Rows from block 2, named by matrix and row number. Each number is 200 + 40 x the weight over the matrix's rms, rounded and kept within 0 to 999. All counts start at 0.
# b520: branch 3 second 3x3 conv (model.blocks.2.b5.2.0.weight, 48x48x3x3), inputs 8-15, a 3x3 kernel for each
b520.0,139,164,151,130,199,182,171,218,183,212,225,242,154,151,136,209,192,192,188,214,246,179,193,201,157,181,175,249,254,266,243,210,185,212,169,181,210,194,163,221,201,188,227,256,267,258,268,200,239,223,197,191,136,153,159,233,231,149,188,258,86,175,240,224,188,260,202,172,195,203,152,180
b520.1,262,184,176,199,181,229,197,220,247,207,204,212,204,201,181,208,188,187,276,273,209,260,208,219,218,218,219,159,203,184,151,166,177,142,197,237,123,188,209,216,212,253,173,182,209,171,225,325,201,260,299,236,263,250,255,272,174,290,177,159,221,139,159,234,178,170,185,198,147,147,168,203
b520.2,162,199,155,175,184,176,178,176,174,163,141,179,176,198,210,234,258,254,229,224,196,229,190,217,235,199,178,256,345,285,328,291,213,305,224,156,96,170,221,158,189,218,210,174,189,182,211,208,247,223,251,197,231,197,162,144,132,164,137,114,143,120,177,274,257,212,227,184,126,209,157,124
b520.3,284,298,216,272,237,143,247,198,128,162,177,132,206,228,172,193,184,181,233,284,273,211,188,205,210,185,151,168,185,161,190,179,177,188,205,162,220,241,210,202,251,266,167,190,268,272,235,205,238,240,206,173,167,214,201,233,206,205,237,201,229,229,151,240,199,193,272,235,160,206,264,184
b520.4,108,113,127,134,137,152,183,194,175,173,152,141,189,160,175,250,298,286,110,176,187,166,177,209,143,154,218,279,291,210,331,209,154,267,181,102,263,143,139,239,180,146,258,233,187,174,167,184,234,212,188,197,181,178,127,125,130,144,95,153,183,136,178,224,212,241,218,163,179,197,147,171
b520.5,178,156,202,205,137,162,245,182,164,261,257,262,198,204,208,201,245,263,229,278,262,137,177,210,143,116,163,161,234,200,163,226,195,262,235,226,198,166,192,267,204,169,238,243,178,122,163,244,151,107,175,128,138,153,263,162,173,232,208,226,150,195,235,175,265,182,163,248,188,202,243,272
b520.6,130,147,190,203,179,179,220,189,208,155,170,236,170,201,217,267,267,283,184,153,216,288,250,244,303,280,288,149,184,148,226,226,176,242,258,207,252,216,228,245,247,233,253,199,235,151,163,205,271,240,241,295,261,242,257,237,226,208,212,199,183,177,184,255,231,179,239,199,193,226,216,171
b520.7,112,155,188,104,117,126,211,156,159,270,260,273,188,196,251,131,115,132,173,173,198,144,174,188,133,133,144,312,250,246,296,265,233,218,257,189,190,165,189,196,217,172,187,230,163,129,188,187,149,172,169,135,150,164,199,175,210,152,161,216,191,181,203,198,246,176,187,198,197,173,154,136
b520.8,156,188,167,168,265,211,158,205,193,215,277,204,146,197,184,158,168,187,225,248,265,212,249,259,161,225,196,178,271,213,166,205,211,148,183,162,198,187,178,173,197,191,215,253,246,249,288,208,241,208,151,203,192,130,198,218,225,139,245,199,153,227,128,150,194,282,145,140,194,192,196,192
b520.9,219,250,193,290,259,160,275,235,158,186,199,204,189,232,197,184,238,219,223,202,201,207,231,202,199,240,235,155,211,200,148,194,203,158,153,146,124,199,272,126,145,196,171,135,199,210,201,141,211,177,165,198,176,205,213,193,234,195,238,277,194,272,289,231,266,212,184,258,248,128,238,207
b520.10,167,193,144,167,197,172,160,157,142,186,209,215,256,260,222,191,168,186,241,217,190,220,188,200,183,187,197,329,254,240,212,192,221,198,168,188,218,238,212,144,156,159,164,126,113,209,200,261,178,184,235,232,231,214,137,124,221,248,186,175,205,200,144,231,168,156,191,248,199,217,188,209
b520.11,190,114,143,182,159,208,174,122,191,314,333,268,283,256,224,170,137,175,145,165,189,164,106,163,154,137,169,155,201,163,166,195,209,173,241,260,197,210,231,157,173,186,169,155,143,213,206,185,174,184,214,208,187,230,227,263,248,273,222,217,230,151,161,173,256,239,194,270,293,158,221,261
b520.12,170,181,178,122,175,177,156,221,223,199,170,166,266,263,249,225,234,207,218,172,199,228,193,217,165,191,186,245,215,176,205,200,167,182,201,184,209,216,135,220,235,144,199,175,132,216,219,136,195,250,223,178,222,219,176,203,257,239,193,195,188,101,171,207,157,189,237,142,186,196,163,108
b520.13,202,203,204,225,245,199,205,188,172,59,87,106,138,171,179,151,221,229,126,131,80,212,179,158,222,231,229,201,216,195,194,182,165,150,192,179,156,227,205,136,189,221,191,162,219,164,201,208,220,220,239,223,221,214,237,162,149,186,160,176,129,159,176,143,226,81,121,201,184,146,193,188
b520.14,191,158,140,169,200,164,151,141,170,173,152,164,217,222,226,254,254,257,205,208,149,202,252,226,221,236,185,170,214,251,129,224,227,146,238,269,116,158,186,157,178,228,222,192,224,180,179,182,198,212,181,205,159,197,156,140,107,171,172,163,154,173,150,176,164,142,116,180,140,162,217,207
b520.15,199,232,277,150,201,297,163,210,279,215,203,290,198,173,256,160,164,204,182,238,269,203,208,229,187,180,175,184,168,184,198,185,174,205,177,154,244,208,189,229,211,159,295,217,140,248,229,219,230,258,204,221,207,165,192,192,191,200,193,201,219,175,213,199,174,230,171,152,166,183,178,201
b520.16,156,143,175,160,142,159,174,147,108,185,183,197,148,209,218,203,178,190,186,212,195,220,188,183,213,185,209,190,248,245,167,236,239,183,193,219,238,237,297,245,179,277,244,177,189,197,253,214,183,178,182,220,161,154,279,182,220,182,201,173,161,244,230,194,264,165,186,234,274,192,160,246
b520.17,219,204,161,193,128,163,204,191,182,179,150,163,195,167,177,245,190,180,200,231,196,147,146,156,258,247,198,242,229,201,240,202,176,256,219,224,162,188,256,248,214,297,178,219,211,175,144,220,169,163,165,181,183,198,193,181,181,259,217,191,213,185,149,206,198,109,238,235,202,185,185,220
b520.18,175,177,156,220,272,194,210,219,171,272,260,238,250,277,179,209,175,145,274,291,212,242,226,213,266,251,231,135,157,209,107,198,228,170,270,267,114,178,163,151,200,189,225,219,204,228,187,201,135,142,178,120,180,184,192,208,183,190,160,174,147,156,173,189,180,263,191,224,205,164,206,248
b520.19,169,153,150,243,166,95,239,227,158,201,232,187,228,206,203,253,209,175,166,119,177,194,191,187,229,223,197,66,117,267,106,224,339,81,190,271,205,159,173,211,151,124,142,144,69,125,137,159,182,218,194,166,204,171,245,207,155,201,205,171,196,180,144,152,240,286,191,187,267,216,199,168
b520.20,183,204,206,190,179,130,164,168,172,210,167,191,177,141,147,250,247,245,163,107,119,146,157,174,197,190,157,220,190,206,237,174,160,245,207,173,173,217,164,130,207,175,118,220,209,193,184,149,173,192,132,163,201,198,161,151,226,166,178,192,189,197,140,236,218,205,230,179,169,248,253,209
b520.21,176,131,143,175,173,209,211,219,242,190,229,167,244,225,164,175,161,177,174,155,186,237,207,167,272,250,216,294,246,239,263,252,185,199,198,184,214,256,236,199,269,246,123,195,168,197,182,239,207,233,274,213,295,240,182,273,220,240,238,174,222,226,247,261,228,210,307,225,223,209,155,162
b520.22,162,228,231,126,160,155,144,162,136,170,179,171,192,200,239,185,147,176,148,156,200,134,231,288,111,159,241,179,176,243,234,217,264,207,198,242,231,151,177,217,121,160,214,186,166,56,106,190,160,185,192,205,184,156,244,217,261,192,182,186,162,171,166,171,249,295,188,218,304,177,191,171
b520.23,202,153,220,181,185,264,179,169,235,169,151,182,166,164,181,182,177,169,163,191,188,149,145,188,171,144,216,217,231,220,206,175,181,207,168,192,198,170,175,228,187,200,283,210,183,194,210,189,175,150,185,156,119,112,173,177,175,192,231,256,217,239,239,193,226,194,188,246,255,215,262,271
b520.24,231,277,222,222,278,264,212,228,266,298,306,282,188,245,280,131,138,173,188,282,243,175,245,224,195,183,170,173,184,213,132,180,209,164,188,217,254,188,274,210,178,215,174,129,169,225,228,201,211,198,169,190,162,211,226,241,219,172,207,199,200,218,226,192,233,197,204,246,209,163,233,234
b520.25,218,158,211,174,158,187,181,170,187,133,169,164,224,246,236,287,319,286,165,182,200,228,190,192,200,191,195,171,164,137,190,179,152,165,135,156,171,216,219,169,213,248,227,229,227,256,203,181,211,178,190,113,159,173,148,200,206,208,209,199,240,202,190,137,151,186,210,167,159,214,182,213
b520.26,142,125,143,134,146,177,154,131,171,239,233,226,227,225,251,201,175,165,215,174,203,182,166,167,136,133,96,268,241,151,280,242,197,293,225,176,211,193,208,184,174,160,144,180,181,143,200,250,180,226,236,139,166,194,220,244,174,181,161,127,187,139,155,295,232,146,243,177,155,266,199,125
b520.27,192,173,138,214,222,189,156,204,212,187,138,167,225,251,246,195,242,263,227,202,204,138,207,248,171,202,221,256,229,184,231,190,155,170,126,155,193,205,167,243,273,217,186,206,234,285,236,181,186,163,127,128,115,177,145,152,187,111,214,233,228,221,242,160,147,159,208,153,160,230,190,143
b520.28,214,172,213,178,182,261,220,232,259,206,183,180,162,138,140,209,205,175,189,205,208,144,142,165,215,203,223,206,183,184,249,231,192,204,204,215,182,214,142,167,220,165,215,197,170,214,249,184,196,230,228,221,229,190,204,162,198,233,177,195,198,162,202,247,203,199,192,237,202,156,177,228
b520.29,221,202,132,236,171,122,185,178,154,268,179,141,181,169,176,249,249,268,193,185,200,125,201,192,144,191,127,135,190,245,191,242,252,211,194,212,170,125,185,219,169,228,185,192,202,207,151,146,242,166,161,215,163,158,210,198,164,164,204,166,163,165,139,102,208,257,120,176,211,151,165,184
b520.30,282,209,196,244,176,160,184,171,183,208,182,140,165,188,151,155,189,190,152,134,139,212,186,176,201,134,118,211,253,247,243,241,222,214,212,227,214,222,207,144,156,215,158,209,289,175,152,203,184,174,313,175,197,332,171,266,210,144,217,244,198,186,147,205,223,207,261,189,145,173,169,98
b520.31,188,173,132,173,170,231,193,226,277,206,244,211,176,201,189,238,211,229,237,241,224,242,298,239,181,205,195,166,125,182,172,141,190,155,147,191,149,155,185,207,235,199,271,240,243,202,204,259,224,225,305,150,152,188,226,261,183,180,168,177,171,189,187,201,215,162,172,136,111,205,169,193
b520.32,157,156,188,231,204,174,297,309,234,177,167,165,215,222,194,204,211,222,155,150,218,215,217,275,263,249,200,154,165,155,142,176,168,163,226,137,153,233,149,157,213,129,150,235,159,271,238,235,259,295,211,228,261,229,209,197,172,181,175,164,182,200,178,257,212,264,174,156,126,178,143,160
b520.33,187,182,174,164,166,136,166,138,96,199,203,189,196,191,152,263,237,206,115,126,161,220,230,204,165,196,159,160,193,191,189,230,225,148,239,244,194,203,174,185,186,171,251,242,275,226,240,209,169,157,241,177,120,244,146,188,229,127,191,221,214,224,231,134,142,114,163,176,111,232,270,220
b520.34,134,160,193,171,218,195,182,187,191,224,212,200,203,202,241,196,164,190,278,226,229,184,208,202,188,158,164,131,128,169,113,132,215,162,153,194,188,171,213,205,163,165,179,195,197,221,204,202,219,164,127,220,150,168,224,198,216,181,181,201,168,202,235,148,166,234,173,162,240,174,154,213
b520.35,236,183,182,210,184,122,173,113,114,199,229,240,189,176,214,202,227,236,195,169,201,126,178,216,151,160,169,149,173,191,171,181,228,203,217,258,172,188,183,200,254,231,183,180,207,145,126,155,139,121,164,196,188,216,160,196,205,158,138,149,154,118,130,205,223,241,211,181,222,244,223,179
b520.36,276,196,207,229,200,231,214,170,194,229,221,239,257,262,275,259,277,241,191,199,175,195,203,190,161,144,148,191,232,195,200,206,190,212,256,158,146,180,227,187,215,184,198,196,143,150,161,215,147,125,159,100,123,164,214,201,179,266,253,246,282,264,273,211,198,138,225,191,171,219,278,214
b520.37,207,134,184,215,154,230,210,241,243,136,121,146,142,184,201,233,244,233,196,181,202,233,186,185,201,135,264,183,191,212,190,205,190,165,144,138,135,216,177,144,249,172,226,281,147,237,219,225,242,246,239,217,196,157,236,166,128,249,140,150,286,184,199,223,212,193,169,149,186,191,162,142
b520.38,138,218,231,107,194,263,180,255,265,205,172,200,172,163,175,173,190,188,236,258,263,160,203,216,165,185,230,218,230,217,233,194,197,253,195,199,238,187,221,249,200,225,247,184,196,243,255,242,302,273,198,269,216,134,213,216,212,170,212,218,163,147,228,219,238,268,197,156,267,187,160,203
b520.39,247,316,252,255,290,233,252,228,211,260,247,256,296,255,231,218,226,221,265,229,223,173,208,152,225,239,210,184,158,176,134,150,179,182,233,238,182,171,203,116,139,213,80,129,184,223,211,176,202,158,145,140,169,207,183,211,200,179,254,232,168,242,203,132,201,241,126,173,188,176,158,160
b520.40,97,199,252,119,192,309,138,217,248,266,273,309,220,197,227,292,235,216,289,270,225,272,272,274,172,207,260,216,214,199,183,189,185,172,184,168,149,146,200,191,156,155,195,142,195,167,210,242,154,159,175,177,120,187,184,178,183,192,100,127,172,113,183,269,183,152,209,193,158,219,232,165
b520.41,206,169,168,151,175,167,207,161,135,229,251,259,251,260,235,217,226,231,177,194,220,203,169,213,206,190,189,211,210,200,131,164,172,83,118,178,223,211,143,182,198,206,190,193,191,264,225,215,180,243,201,90,125,174,191,194,198,151,180,197,209,258,197,162,151,203,188,179,175,169,201,217
b520.42,207,147,137,193,155,169,175,160,179,259,205,190,223,173,212,202,186,206,238,218,178,210,179,111,212,197,191,195,256,220,190,206,190,161,106,91,161,129,206,171,140,233,165,170,188,189,187,210,177,189,223,180,193,241,175,195,207,175,195,259,215,227,183,256,184,189,284,209,199,214,200,161
b520.43,185,219,208,192,225,191,253,256,193,178,200,183,240,199,181,192,217,219,217,224,200,240,238,216,212,256,192,234,276,271,222,252,265,162,249,229,154,119,184,194,131,153,192,142,173,174,163,178,195,170,165,198,168,169,197,212,182,185,169,233,156,231,230,168,309,182,159,239,247,138,189,250
b520.44,236,221,203,171,167,227,156,169,195,214,243,240,183,249,264,188,213,223,173,214,217,236,232,270,171,162,172,142,183,170,210,198,159,196,163,132,267,234,165,189,201,139,247,184,181,157,152,145,191,199,167,191,175,158,191,199,197,149,122,182,135,132,163,194,171,156,161,207,139,150,159,169
b520.45,141,183,221,174,214,212,152,177,189,161,133,197,231,188,262,201,248,262,242,207,151,240,252,228,223,188,190,331,289,206,334,248,213,284,251,191,244,268,308,197,228,262,220,219,190,215,243,208,167,204,182,144,192,148,157,151,178,193,189,210,180,226,237,268,180,170,268,207,201,215,229,235
b520.46,246,219,191,230,212,220,186,178,232,177,164,196,120,178,151,154,153,178,159,141,113,126,151,139,191,208,201,133,152,172,165,194,173,198,178,183,134,113,162,156,143,151,264,218,169,148,156,145,183,182,129,165,131,128,204,171,138,183,167,134,167,140,141,152,213,188,150,219,277,171,188,241
b520.47,260,299,178,239,201,144,211,144,118,150,154,163,160,185,171,246,189,149,167,213,182,168,161,136,179,209,208,85,127,133,157,202,215,157,200,281,158,195,210,193,204,237,138,144,192,174,165,78,193,150,128,220,188,209,179,166,170,213,216,204,199,161,174,84,171,177,154,257,163,172,262,210