A small image classifier, trained from scratch: activation prelu, soap at rate 0.0041.
Rows from block 5 of a small image classifier, named by matrix and row number. Rows with one number belong to one channel. Each number is 128 + 32 x the weight over its row's rms, rounded and kept within 0 to 255. All counts start at 0.
After each channel's rows are labels from the 100 images, of 14976, where the channel reaches its highest value: "strongest on" is what is common among them. Only what is clearly more common there than usual is listed. The data: capsule endoscopy frames (Kvasir-Capsule).
# r30: branch 2 reduce pointwise conv (model.blocks.5.r3.0.weight, 72x288x1x1), inputs 0-95
# b30: branch 2 3x3 conv (model.blocks.5.b3.0.weight, 108x72x3x3, transposed, each kernel summed), outputs 0-107

r30.10 [202 157 102  99 114 111 136 200 174 175  81  83 137 159 111  86 140  98 125 115 105 118 122 165 118  63 140 194 138 112 164 162 115 104 145 111 113 131 189 126 164  75 180  68  74 151 139  64 118 151  48 106 148  99 133 126 124 141 109 120 155 119 170 130 120 126 124 108  86 110 143 101 159 115 112 159 118  67 136 150  94 131 144  96 147 139  73 119 139 146  85 165 152 118 156 124]
b30.10 [105 121 140 137 176 112 160 116 158 127  90 131  74 104 112 119 163 138 121 113 119  95 140 117 104 100 110 129 126 126  87 110 162  93  87 125  98  73 141  94 126 142 136 166  68  75 130 106  82  80 128 140  60 108 135 112  97 107  97 123  85 114 158  82 125 134  53 171  99 168 120  90  96  82 147 162 145 114  48 132 146 108 120 137 187  92  71  90 107 107  36  89 135  91 186 166 111 122 106 103  89 113 115  88 140  82 137 141]
strongest on: finding: blood fresh

r30.32 [138 124 128  92 130 174 146 111  94 126 141 123 164 109 121 179 120  71 110 172 121 109 110 154 177 219  75 148 171 153 151  66 154 103  85  94 143  73 133  60 113 117 132 114 176 179 103 146 102 122 131  86 141  83 142  78 124  75 235  72 160  88 137 107 137  97 126 182 114 107 120 150  92 135 108 174 125 116 155 160 133 118 168 121 122 126 166 148 115 129 143  93  93 126  94 125]
b30.32 [ 94 182 122  91  98  94 155 108  81 182  86  72 137 117  92 101  98  95 118  86 123 152  96 124  82 108 125 146 104 117  99 150 144 102 118 115  54 104 128 134 110 170  98 107  96 131 171 155  61 150 104 161 118  85 141 111 146  73 138 121 158  91 109 147 110 163 190 164 147  93 175 133 120 100  84 111 208 131 150 153 155 174 136 109 119  62  77 162 191 138 154 145  96  99 112  95 115 157  69 126 150 113  96 131  81 140 135 133]
strongest on: finding: reduced mucosal view; finding: ileocecal valve

r30.61 [161 104 121 123 154 158 135 103 131 112 161 122 153 151 159 129  91 174 143 110 168 112 124 134 115 181 120 101 115 152 105 160 168 101 132 108 116 127  64 132 115 116 150 181 102 196 163 147 126 134 175 166  79 161 126 127 129 108 134 110 103 144  90 149 130 168 112 140 167  87  85 144  64 178 105 112 119  94  93 171 112 101 157 166 102 192  65 105 113 161 143 123 145 114  88  97]
b30.61 [177  98  97 140 135 116 137 156  90  45  65  57 115 124  94 195 134 119 118 125 132 117  68 168 145 158 193  71 129  73 129 106 165 133  73 130  88 179  87 153 119 132 107 157 128 145  86  93 120  82 126 135 180 115 129 167 160 145  91  93 136 120 153 107 126 135 146 129 116 195 122 153 204 127 122 152 162 148 173 138 117 116 150 141  61 176 154 105 127 142 132 155 135  93  90  83 120 151 156 109 112 157 108 129  92 165 140 104]
strongest on: finding: ileocecal valve

r30.70 [ 99 114  99 105 100 130 121 123 108 110  86 109  96 130  95 203 130 124 105 140 118 103 142 128 160 122 139 162 169 179  86 123 106 145 111 134 127 158 166 102 136 129 110 120  88 108 119 114 134  92 122 144 139  95 115  97 134 105 161 102  91 108 164  84 104 116 108 128  73 146 108 187  97 152 169 131 166  98 128 199 158 119 191 150 132 123 135 139 120 118 117 129 175 208 167 106]
b30.70 [157 132 142 147 212 136 206 103 181 152  70 114 106 103 168 145 128 125 125 144  81 140 111 115 137 171 125 163 128 128  91 116 107 155 148 172  43  91 142 142 141 125 109 170 118 147 158 182 160  79 141 138 162 111 161 108 109 164 118 102 112 138 137 132 163 155 100 107 141 170 129 149 115  17  89  97  72 100  90  77 128 168 109 152 165 130 131 130  80 135 125 181 156  74 118 142 140 116 146 148 126 125 163 105 120  73 149  92]
strongest on: finding: reduced mucosal view

r30.55 [115 114 104 104 108 143  82 132 124 118 141  55 114 108 117 176 142 121 131 151 113 120 102 123 105 108 109 145  99 161  92  93  76 128 108 105 129 109 115 154 115 154 128 119 136 118  94 115 137 133 142 142 140 103  77 117 102 151 143 135 100  89 151  81 123 118  88 167 120 129 111 211  88 114 187 151  84 197 127 162 100 179 162 123  37 130  98  60 121 104  58 176 159 146 141 142]
b30.55 [113 128 107 155 160 172 198 133 173 123 139  78 123 106 128  99 153 148 132 119  94 125  82 127  99 111 139 128 151 116 154 128 102 149 139  86  97  91 142 150 128 137 115 152  97 159 127 166 158  84 152 112  40 146 134  72 113 178 108 108 110 127 139  93 175 179 111 153 111 131 174 109 114 103 127  54 100  81 160 102 169 210 192 144 119  97 111 119  75 104 111 171 111  38 108 134 138 101 141  72 157  88 151 142 170 140 133 102]
strongest on: finding: reduced mucosal view

r30.13 [112 136 149 112 169 141 156 117 138 109 153 113 148 147  87 112  92 118 149  97 155 179 146 130 136 143 111 137 145 126 180 158 144 149 139 144 146  74 138  96 100 149 119 138 140 144 140 111 138 106 155  71 113 159 176 138 128 131 156 153 152 120 162 128 160 152 207 110 128 134 104 117 107 175 128 103  85  59 128  81 148  55 125  98 177 123 121 125  92  98  80 149  97  98 170 105]
b30.13 [107  78 174 124 128 159  88 102  77 143 159 141 104 111 146  82 121  76 134 127  84 111 148 134 101 171 152  95  52 124 173  98 129 110 113 119 176 109 104 137 129 115  71  68 121  57 120 167 146  93  87 160 136  98 143 110 111 135 149 136  88 107 142 107 125  97 123 135 161 109  73 114 121  87  98 155 165 140 122 118 114 128 138  74 166 131 154 121 157  84  92 110 121 108  91  32 125  98 170 143  61 123  83  83  90  79 162 167]
strongest on: finding: ileocecal valve

r30.11 [ 71 144 181 175 191  95 131 138 127 139 137 105 169 158 162 105 210 104 139 122 115 104 207  91 129 144 164 142  91  95  52 105  81 221 202 149 142 184  91 149 124 128 143 142 150 132  51 100 165 158 141  64 155 182  58 167 107 122 130 158 125 160 110 122  74 158 138 128 172 215  60 101 106 174 129 128 144  83 130 169  99  87 111 148  95 123 139 135  70 132 121  93 125 150 164 115]
b30.11 [161 163 160 136 129 176 126 131 134  97 127 183 106 109 104  57 107  87  81 172  77 135 129 140 148 108 114  73 130 136  81 102 120 199 115  91 176 125 112 114 105 118 113 104 112 124 143 124 102 128  71  88  93  73 110 185 123 135 122 125 107  93 126 104  86  94 170  36  54 124 128 169 123 106  94  98  80  95 132 103 132 120  92 169 130 132 203 112 122 116 167 112 122 132 134 106 105 124 137  88 180 138  78 123  70 126 101  96]
strongest on: finding: foreign body

r30.66 [144 189 142 113 132 129 127  88 145 112 115 110  89 177  72 138  96 113 176 109  88 120 181 183 116 100 173 108 203 130 176 152 115  97 145 128 102  85 125 104 131 127 164 152 119 117 197 173 110 103  95 103 183 129 183 141 195 145 114 153 166 107  95 128 117 150  94 106 108 112 184 142 101 108 177 123  58 112 180 115 129 111 142 128 155  89 148 141 139 109 132 144 110 126  82 119]
b30.66 [122  98  90  86 159  86 109 128 156 124 126  88 164 130 110 150 112 109  93  85  97  43  90 127 151  92 102  86 180 163 106  96  85 108  90 141 112 114 117  90 101 161 129 184  66  94 124  94 149 130 135  94 135 111  92 113 100 115 125 110 144 142  93  49 125 150 119 107  99 107 155 142  83  73 143  62  98  78  75 149 144  94 146 112  52 190 101 141 106 124  99  92 152 170  83 159 151  95 112 127 146 159 140 162 136 166 132 134]
strongest on: finding: blood fresh

r30.37 [117  95 148 124 111  96 147  96  99 100 142 105  94 110 125 168 119 200 102 116 138 116 153 107 199 117 148 124 170 137 167 132 121 122 124 180 117  92  90 132  99  95  70 138  96 106 120 142 112 132 120 115 178 105 182 161 215 133 142 138 125 135 176 131 142 135 121 109 101 100 111  86 170  30 185 138 144 175 128 129 110 126 124  97 173 115 152 193 148 171 121 145 154 106 144 176]
b30.37 [165 141 141 144 117 166 170 110 127 141  99 160 150 114 160 157 167 142 113 146 120  88 161 110 181 148 149 108  89  77  87 136 105 107 164 128 115 115 132 113 173 118 119 165 151 130 145  78  98  86 180 140  89 114 138 135  84 109 110 139 132  79 125 166 100  61 143  85  64 125 101 143 107 120  63  81  73 144 175  64 110 129 138 148  80 119 124 190 200 116 104  82 119 119 118 177 120 105 144 176  84  96 164 121 173 111 119  57]
strongest on: finding: angiectasia

r30.40 [ 91 128 102 108 111 118 118 107 110  96  83 147 117 101 111 148 107 133 102 129 110 105 146 146 128 107 230 135 200 148 132 120 136 107 131 125 118  83 113 134 128  97 108 124  93 117 189 165 123 103 100 117 192  91 129  79 213 155 116 126 151 139 114 110 122 106  94 105 119 135 182 100 115 102 101 136 214 143 105 109 134 118  99 109 186 121 164 174  98 129 149  55  53 175 129 224]
b30.40 [102 124 162 147 171  60 133 124 155 103 107  73 129  92 133 128  84  61 118 136  89 133 125 128 155 126  49 212 127 120 144  83 127 118 113 155  33 151 167 103 135 170 120 161 121 107 143 114 168 122 105  47  96 113 101  93 133 122 133  77  95  99 122  79 147 138 186  82  91  89 104 109 129  78 152  93 148  99 134  85 117 149 108 156  98 121  81 127 133 132 126 146 115 144 137 122 137 116 108 196 179 117 118 135 144 105  90  81]
strongest on: finding: angiectasia; finding: ileocecal valve

r30.12 [132 140 161  77 145 111  97 155 129  68 160 102 158 175  55  74 164 118 139 116  95  84 143 144 132 137 141 134  92 108 179 147 145 159 178 143  76 107 180 127  98 111 156  79 182 119 122  82 210 172 130  68 136 177 161 195 166 116 117 171 136 135 110 123 113 184 145 133 138 160 127  86 120 163 161  93 106 128  92 187 101 122 124 189 143  95 134  87  47  97 101 168 131 127 157 107]
b30.12 [120 208 125 125 107 156 172  96 157  96  87  87 121  85 154 141 140 159 161 128 116 125 127  53  92 136 123  62 118 119  82 119 138 124 165  97 116 160 172 107  94 107 116 141  33 150 118 130 150 112 112 135  83  88 128 137  60 162 145  95 144 104 134 139  89  74 174 124  85 127 152 160 116  75  92  92 104 121  60 108 114  87 131 102 105  77 149 112 142 114 113 111 124  58 100  94 113 142  86  64 120 135 135 155 155 167 116 111]
strongest on: finding: foreign body

r30.69 [205 160  82 168 124 122 177 115 193 154  88 137 108 134 163 110 105  85 125  89 102 127 141 158 168  92 158 181 138 125 108 180  75  97 152 100 144 131 144 143 220  85 147  94  71 127 184  89 102 147 101  98 129 146 157 117 125 111  90  80 100 172 135 157 136 123 100 121  61  70 181 123 123  89 123 157 125 108 165  98  90 177 125 109 144 112  97 110 109 172 148 185 115 113 111 132]
b30.69 [ 93 121  92 134 139  95 127 141 119  87 130  97 117 147  90 115 144 154 109  96 100  38 106 142 111  73 116 112 155 125  94 164 108 146  92 136  62 124 134  93 135  80 106 153 104 111 162  93  94  77  97 113 129 128 122 108 111 124 135 121  78 159 167 100 126 181  86 126  82 134 106 125 115 107 187  63 145  44 108 122 128 101  49  89 123 133  73  74 122 110  81  94  87 131 111 147  62 127 111  73 132 117 123 114 119 166 150 179]
strongest on: finding: blood fresh

r30.42 [116 168 145 191 105  72 130 130 160 112 107 122 138 167 148 114 164 123 143 104 138  98 198  96 115  77 158 135 153 114 140 115 105 170 139 138 127 174 132 113 179  78 145 140 113 106 136 114 197 137  81  90 141 169 142 147 159 140 108 174 108 115 118 134 112 177 126  90 133 219 161 104 133 113 113 174 208 144 127 157 151 135  78  57 160 162 132 180 132 223 129 173 134  84 134 119]
b30.42 [ 93 118  80 100  79  77 143  91 150  91 128 129 125  96  90 112  98  67 129 161  83 108 126 134 120 104  82  82 133 147 114 142 131 123  65 108 124 138 101 100 151 139 126 115  59 129 131 132  86  98 126  92 127  74 131 132 126 111 142 111 206  89 113 108 150 100 122 149  78  75 147 118 144  63 101  73 107 150  82 124 124  83 100 122 129 117 189  37 164 128 105  98 105 158 148 115 124  84 160  89 102 174  82 107 137 197 146 139]
strongest on: finding: foreign body

r30.59 [118 146 167 103 115 109 108 135 146  95 168  80  87  98  98 125  85  91 143  89  85 143 145 190 165 106 111 150 123 125 170  89  89 180 139  88 105 128 187 141 102 123 144  84 137 126 125 122  60 114 108 120  90 111 175 130 117 120 138 150 120  78 166  54 117 149  87 137 108 144 139 134  29 152 111 144 133 166 119 124 147  97 126 167  74 145 115 107 188 141 156 160 164 110 108  34]
b30.59 [125 179 158  89 175 123 122 104 177 152 190  99 113 135 130 177  89 187  79  83 149 184 132 115  60 118 132 112 121 118 113 196 138 166 143 126  91 133 137  64 142 145 123 131  94 133 136 129  87 182 119 177 126 128 137  60 134  53 135 157 145 104 102 129 125 168 110 127 125  83 174 110 115 137  71 116  47 128 119 110 112 132 109 153 126 135 147  96 127 128 165 112 124 155 113 111 105 152 144  61 167 166 151  70 122 131 145  63]
strongest on: finding: pylorus

r30.9 [108 152 120 140 101 170 174 114 111 132  96  94 111 149 148 102 150  98 116 149  76 115 135 104 109 114 164 150  75 114 143 150 164 194 128 118 177 188 187 174 148 121 157 128 136 166 100 104 176 124  73 175 156  96 150 116 106 169 115 158 150  92  97  72 158 156 148 116  92 151  91 153  60  91 145 123  75  93 130 133  82 105 128  86  98 183 106 170 120  73 126 142 122  93 117 109]
b30.9 [ 90 120 122 143 130 118 163 109 192 138  80 124  42 129 159 141 134 156 113  97 156  99  89 103 118 117 152  97  85 125 116 149 112  97 101  73  80 129 137 118 131 108 122 149  68 152  82 123 128 135 108  88  81 143  96  92  69 106  67 112 111 105  73 106 133 104 141 133 119  83 156 144 123 126  90 113 138 139 114  76 100  75 113 139 146  71 204  66 128 112 180 116 144 130 184 181 128 101 102  96 160 113 171 105  94 140 107  54]
strongest on: finding: foreign body

r30.19 [160 139 138 125 112  48 126 141 164 187 150  83 160 138  73  94 111 185 121 106 161 103 145 155  65 103 114 104 141 127 147 107  94 179 158 138 106  78 136 125 133  75 109 104  97 139 173 157 136 134 132  81 117 121 148 159 176 142 109 171 104  78 117 133 137 158  82 118 133 112 138  73 124 164 149 130  85  98 129  63 134 127  49 142 168 126 118  82 134 132 137 129 118 128 119 149]
b30.19 [150 145 170 125 153 129  75  49  77 110 131 175 185 118  98 121 118 124 136 137  91 130  95 157 167 102  84  65 125 126  71  69 113 100 116 109 156 102  74  84 100 125 185 109 102 119  50 125 108 161 119 124 125 121 135 133 145 139  80 137  88 127 131  52 129 105  51  79 152 114 159  68  82 118  92 144 106 149  93 101 136  57 134 138 161 140 127  95 136  86 134 103 129 171 142 110 129 146 134 109 119 161 124 157 119  87 142 166]
strongest on: finding: blood fresh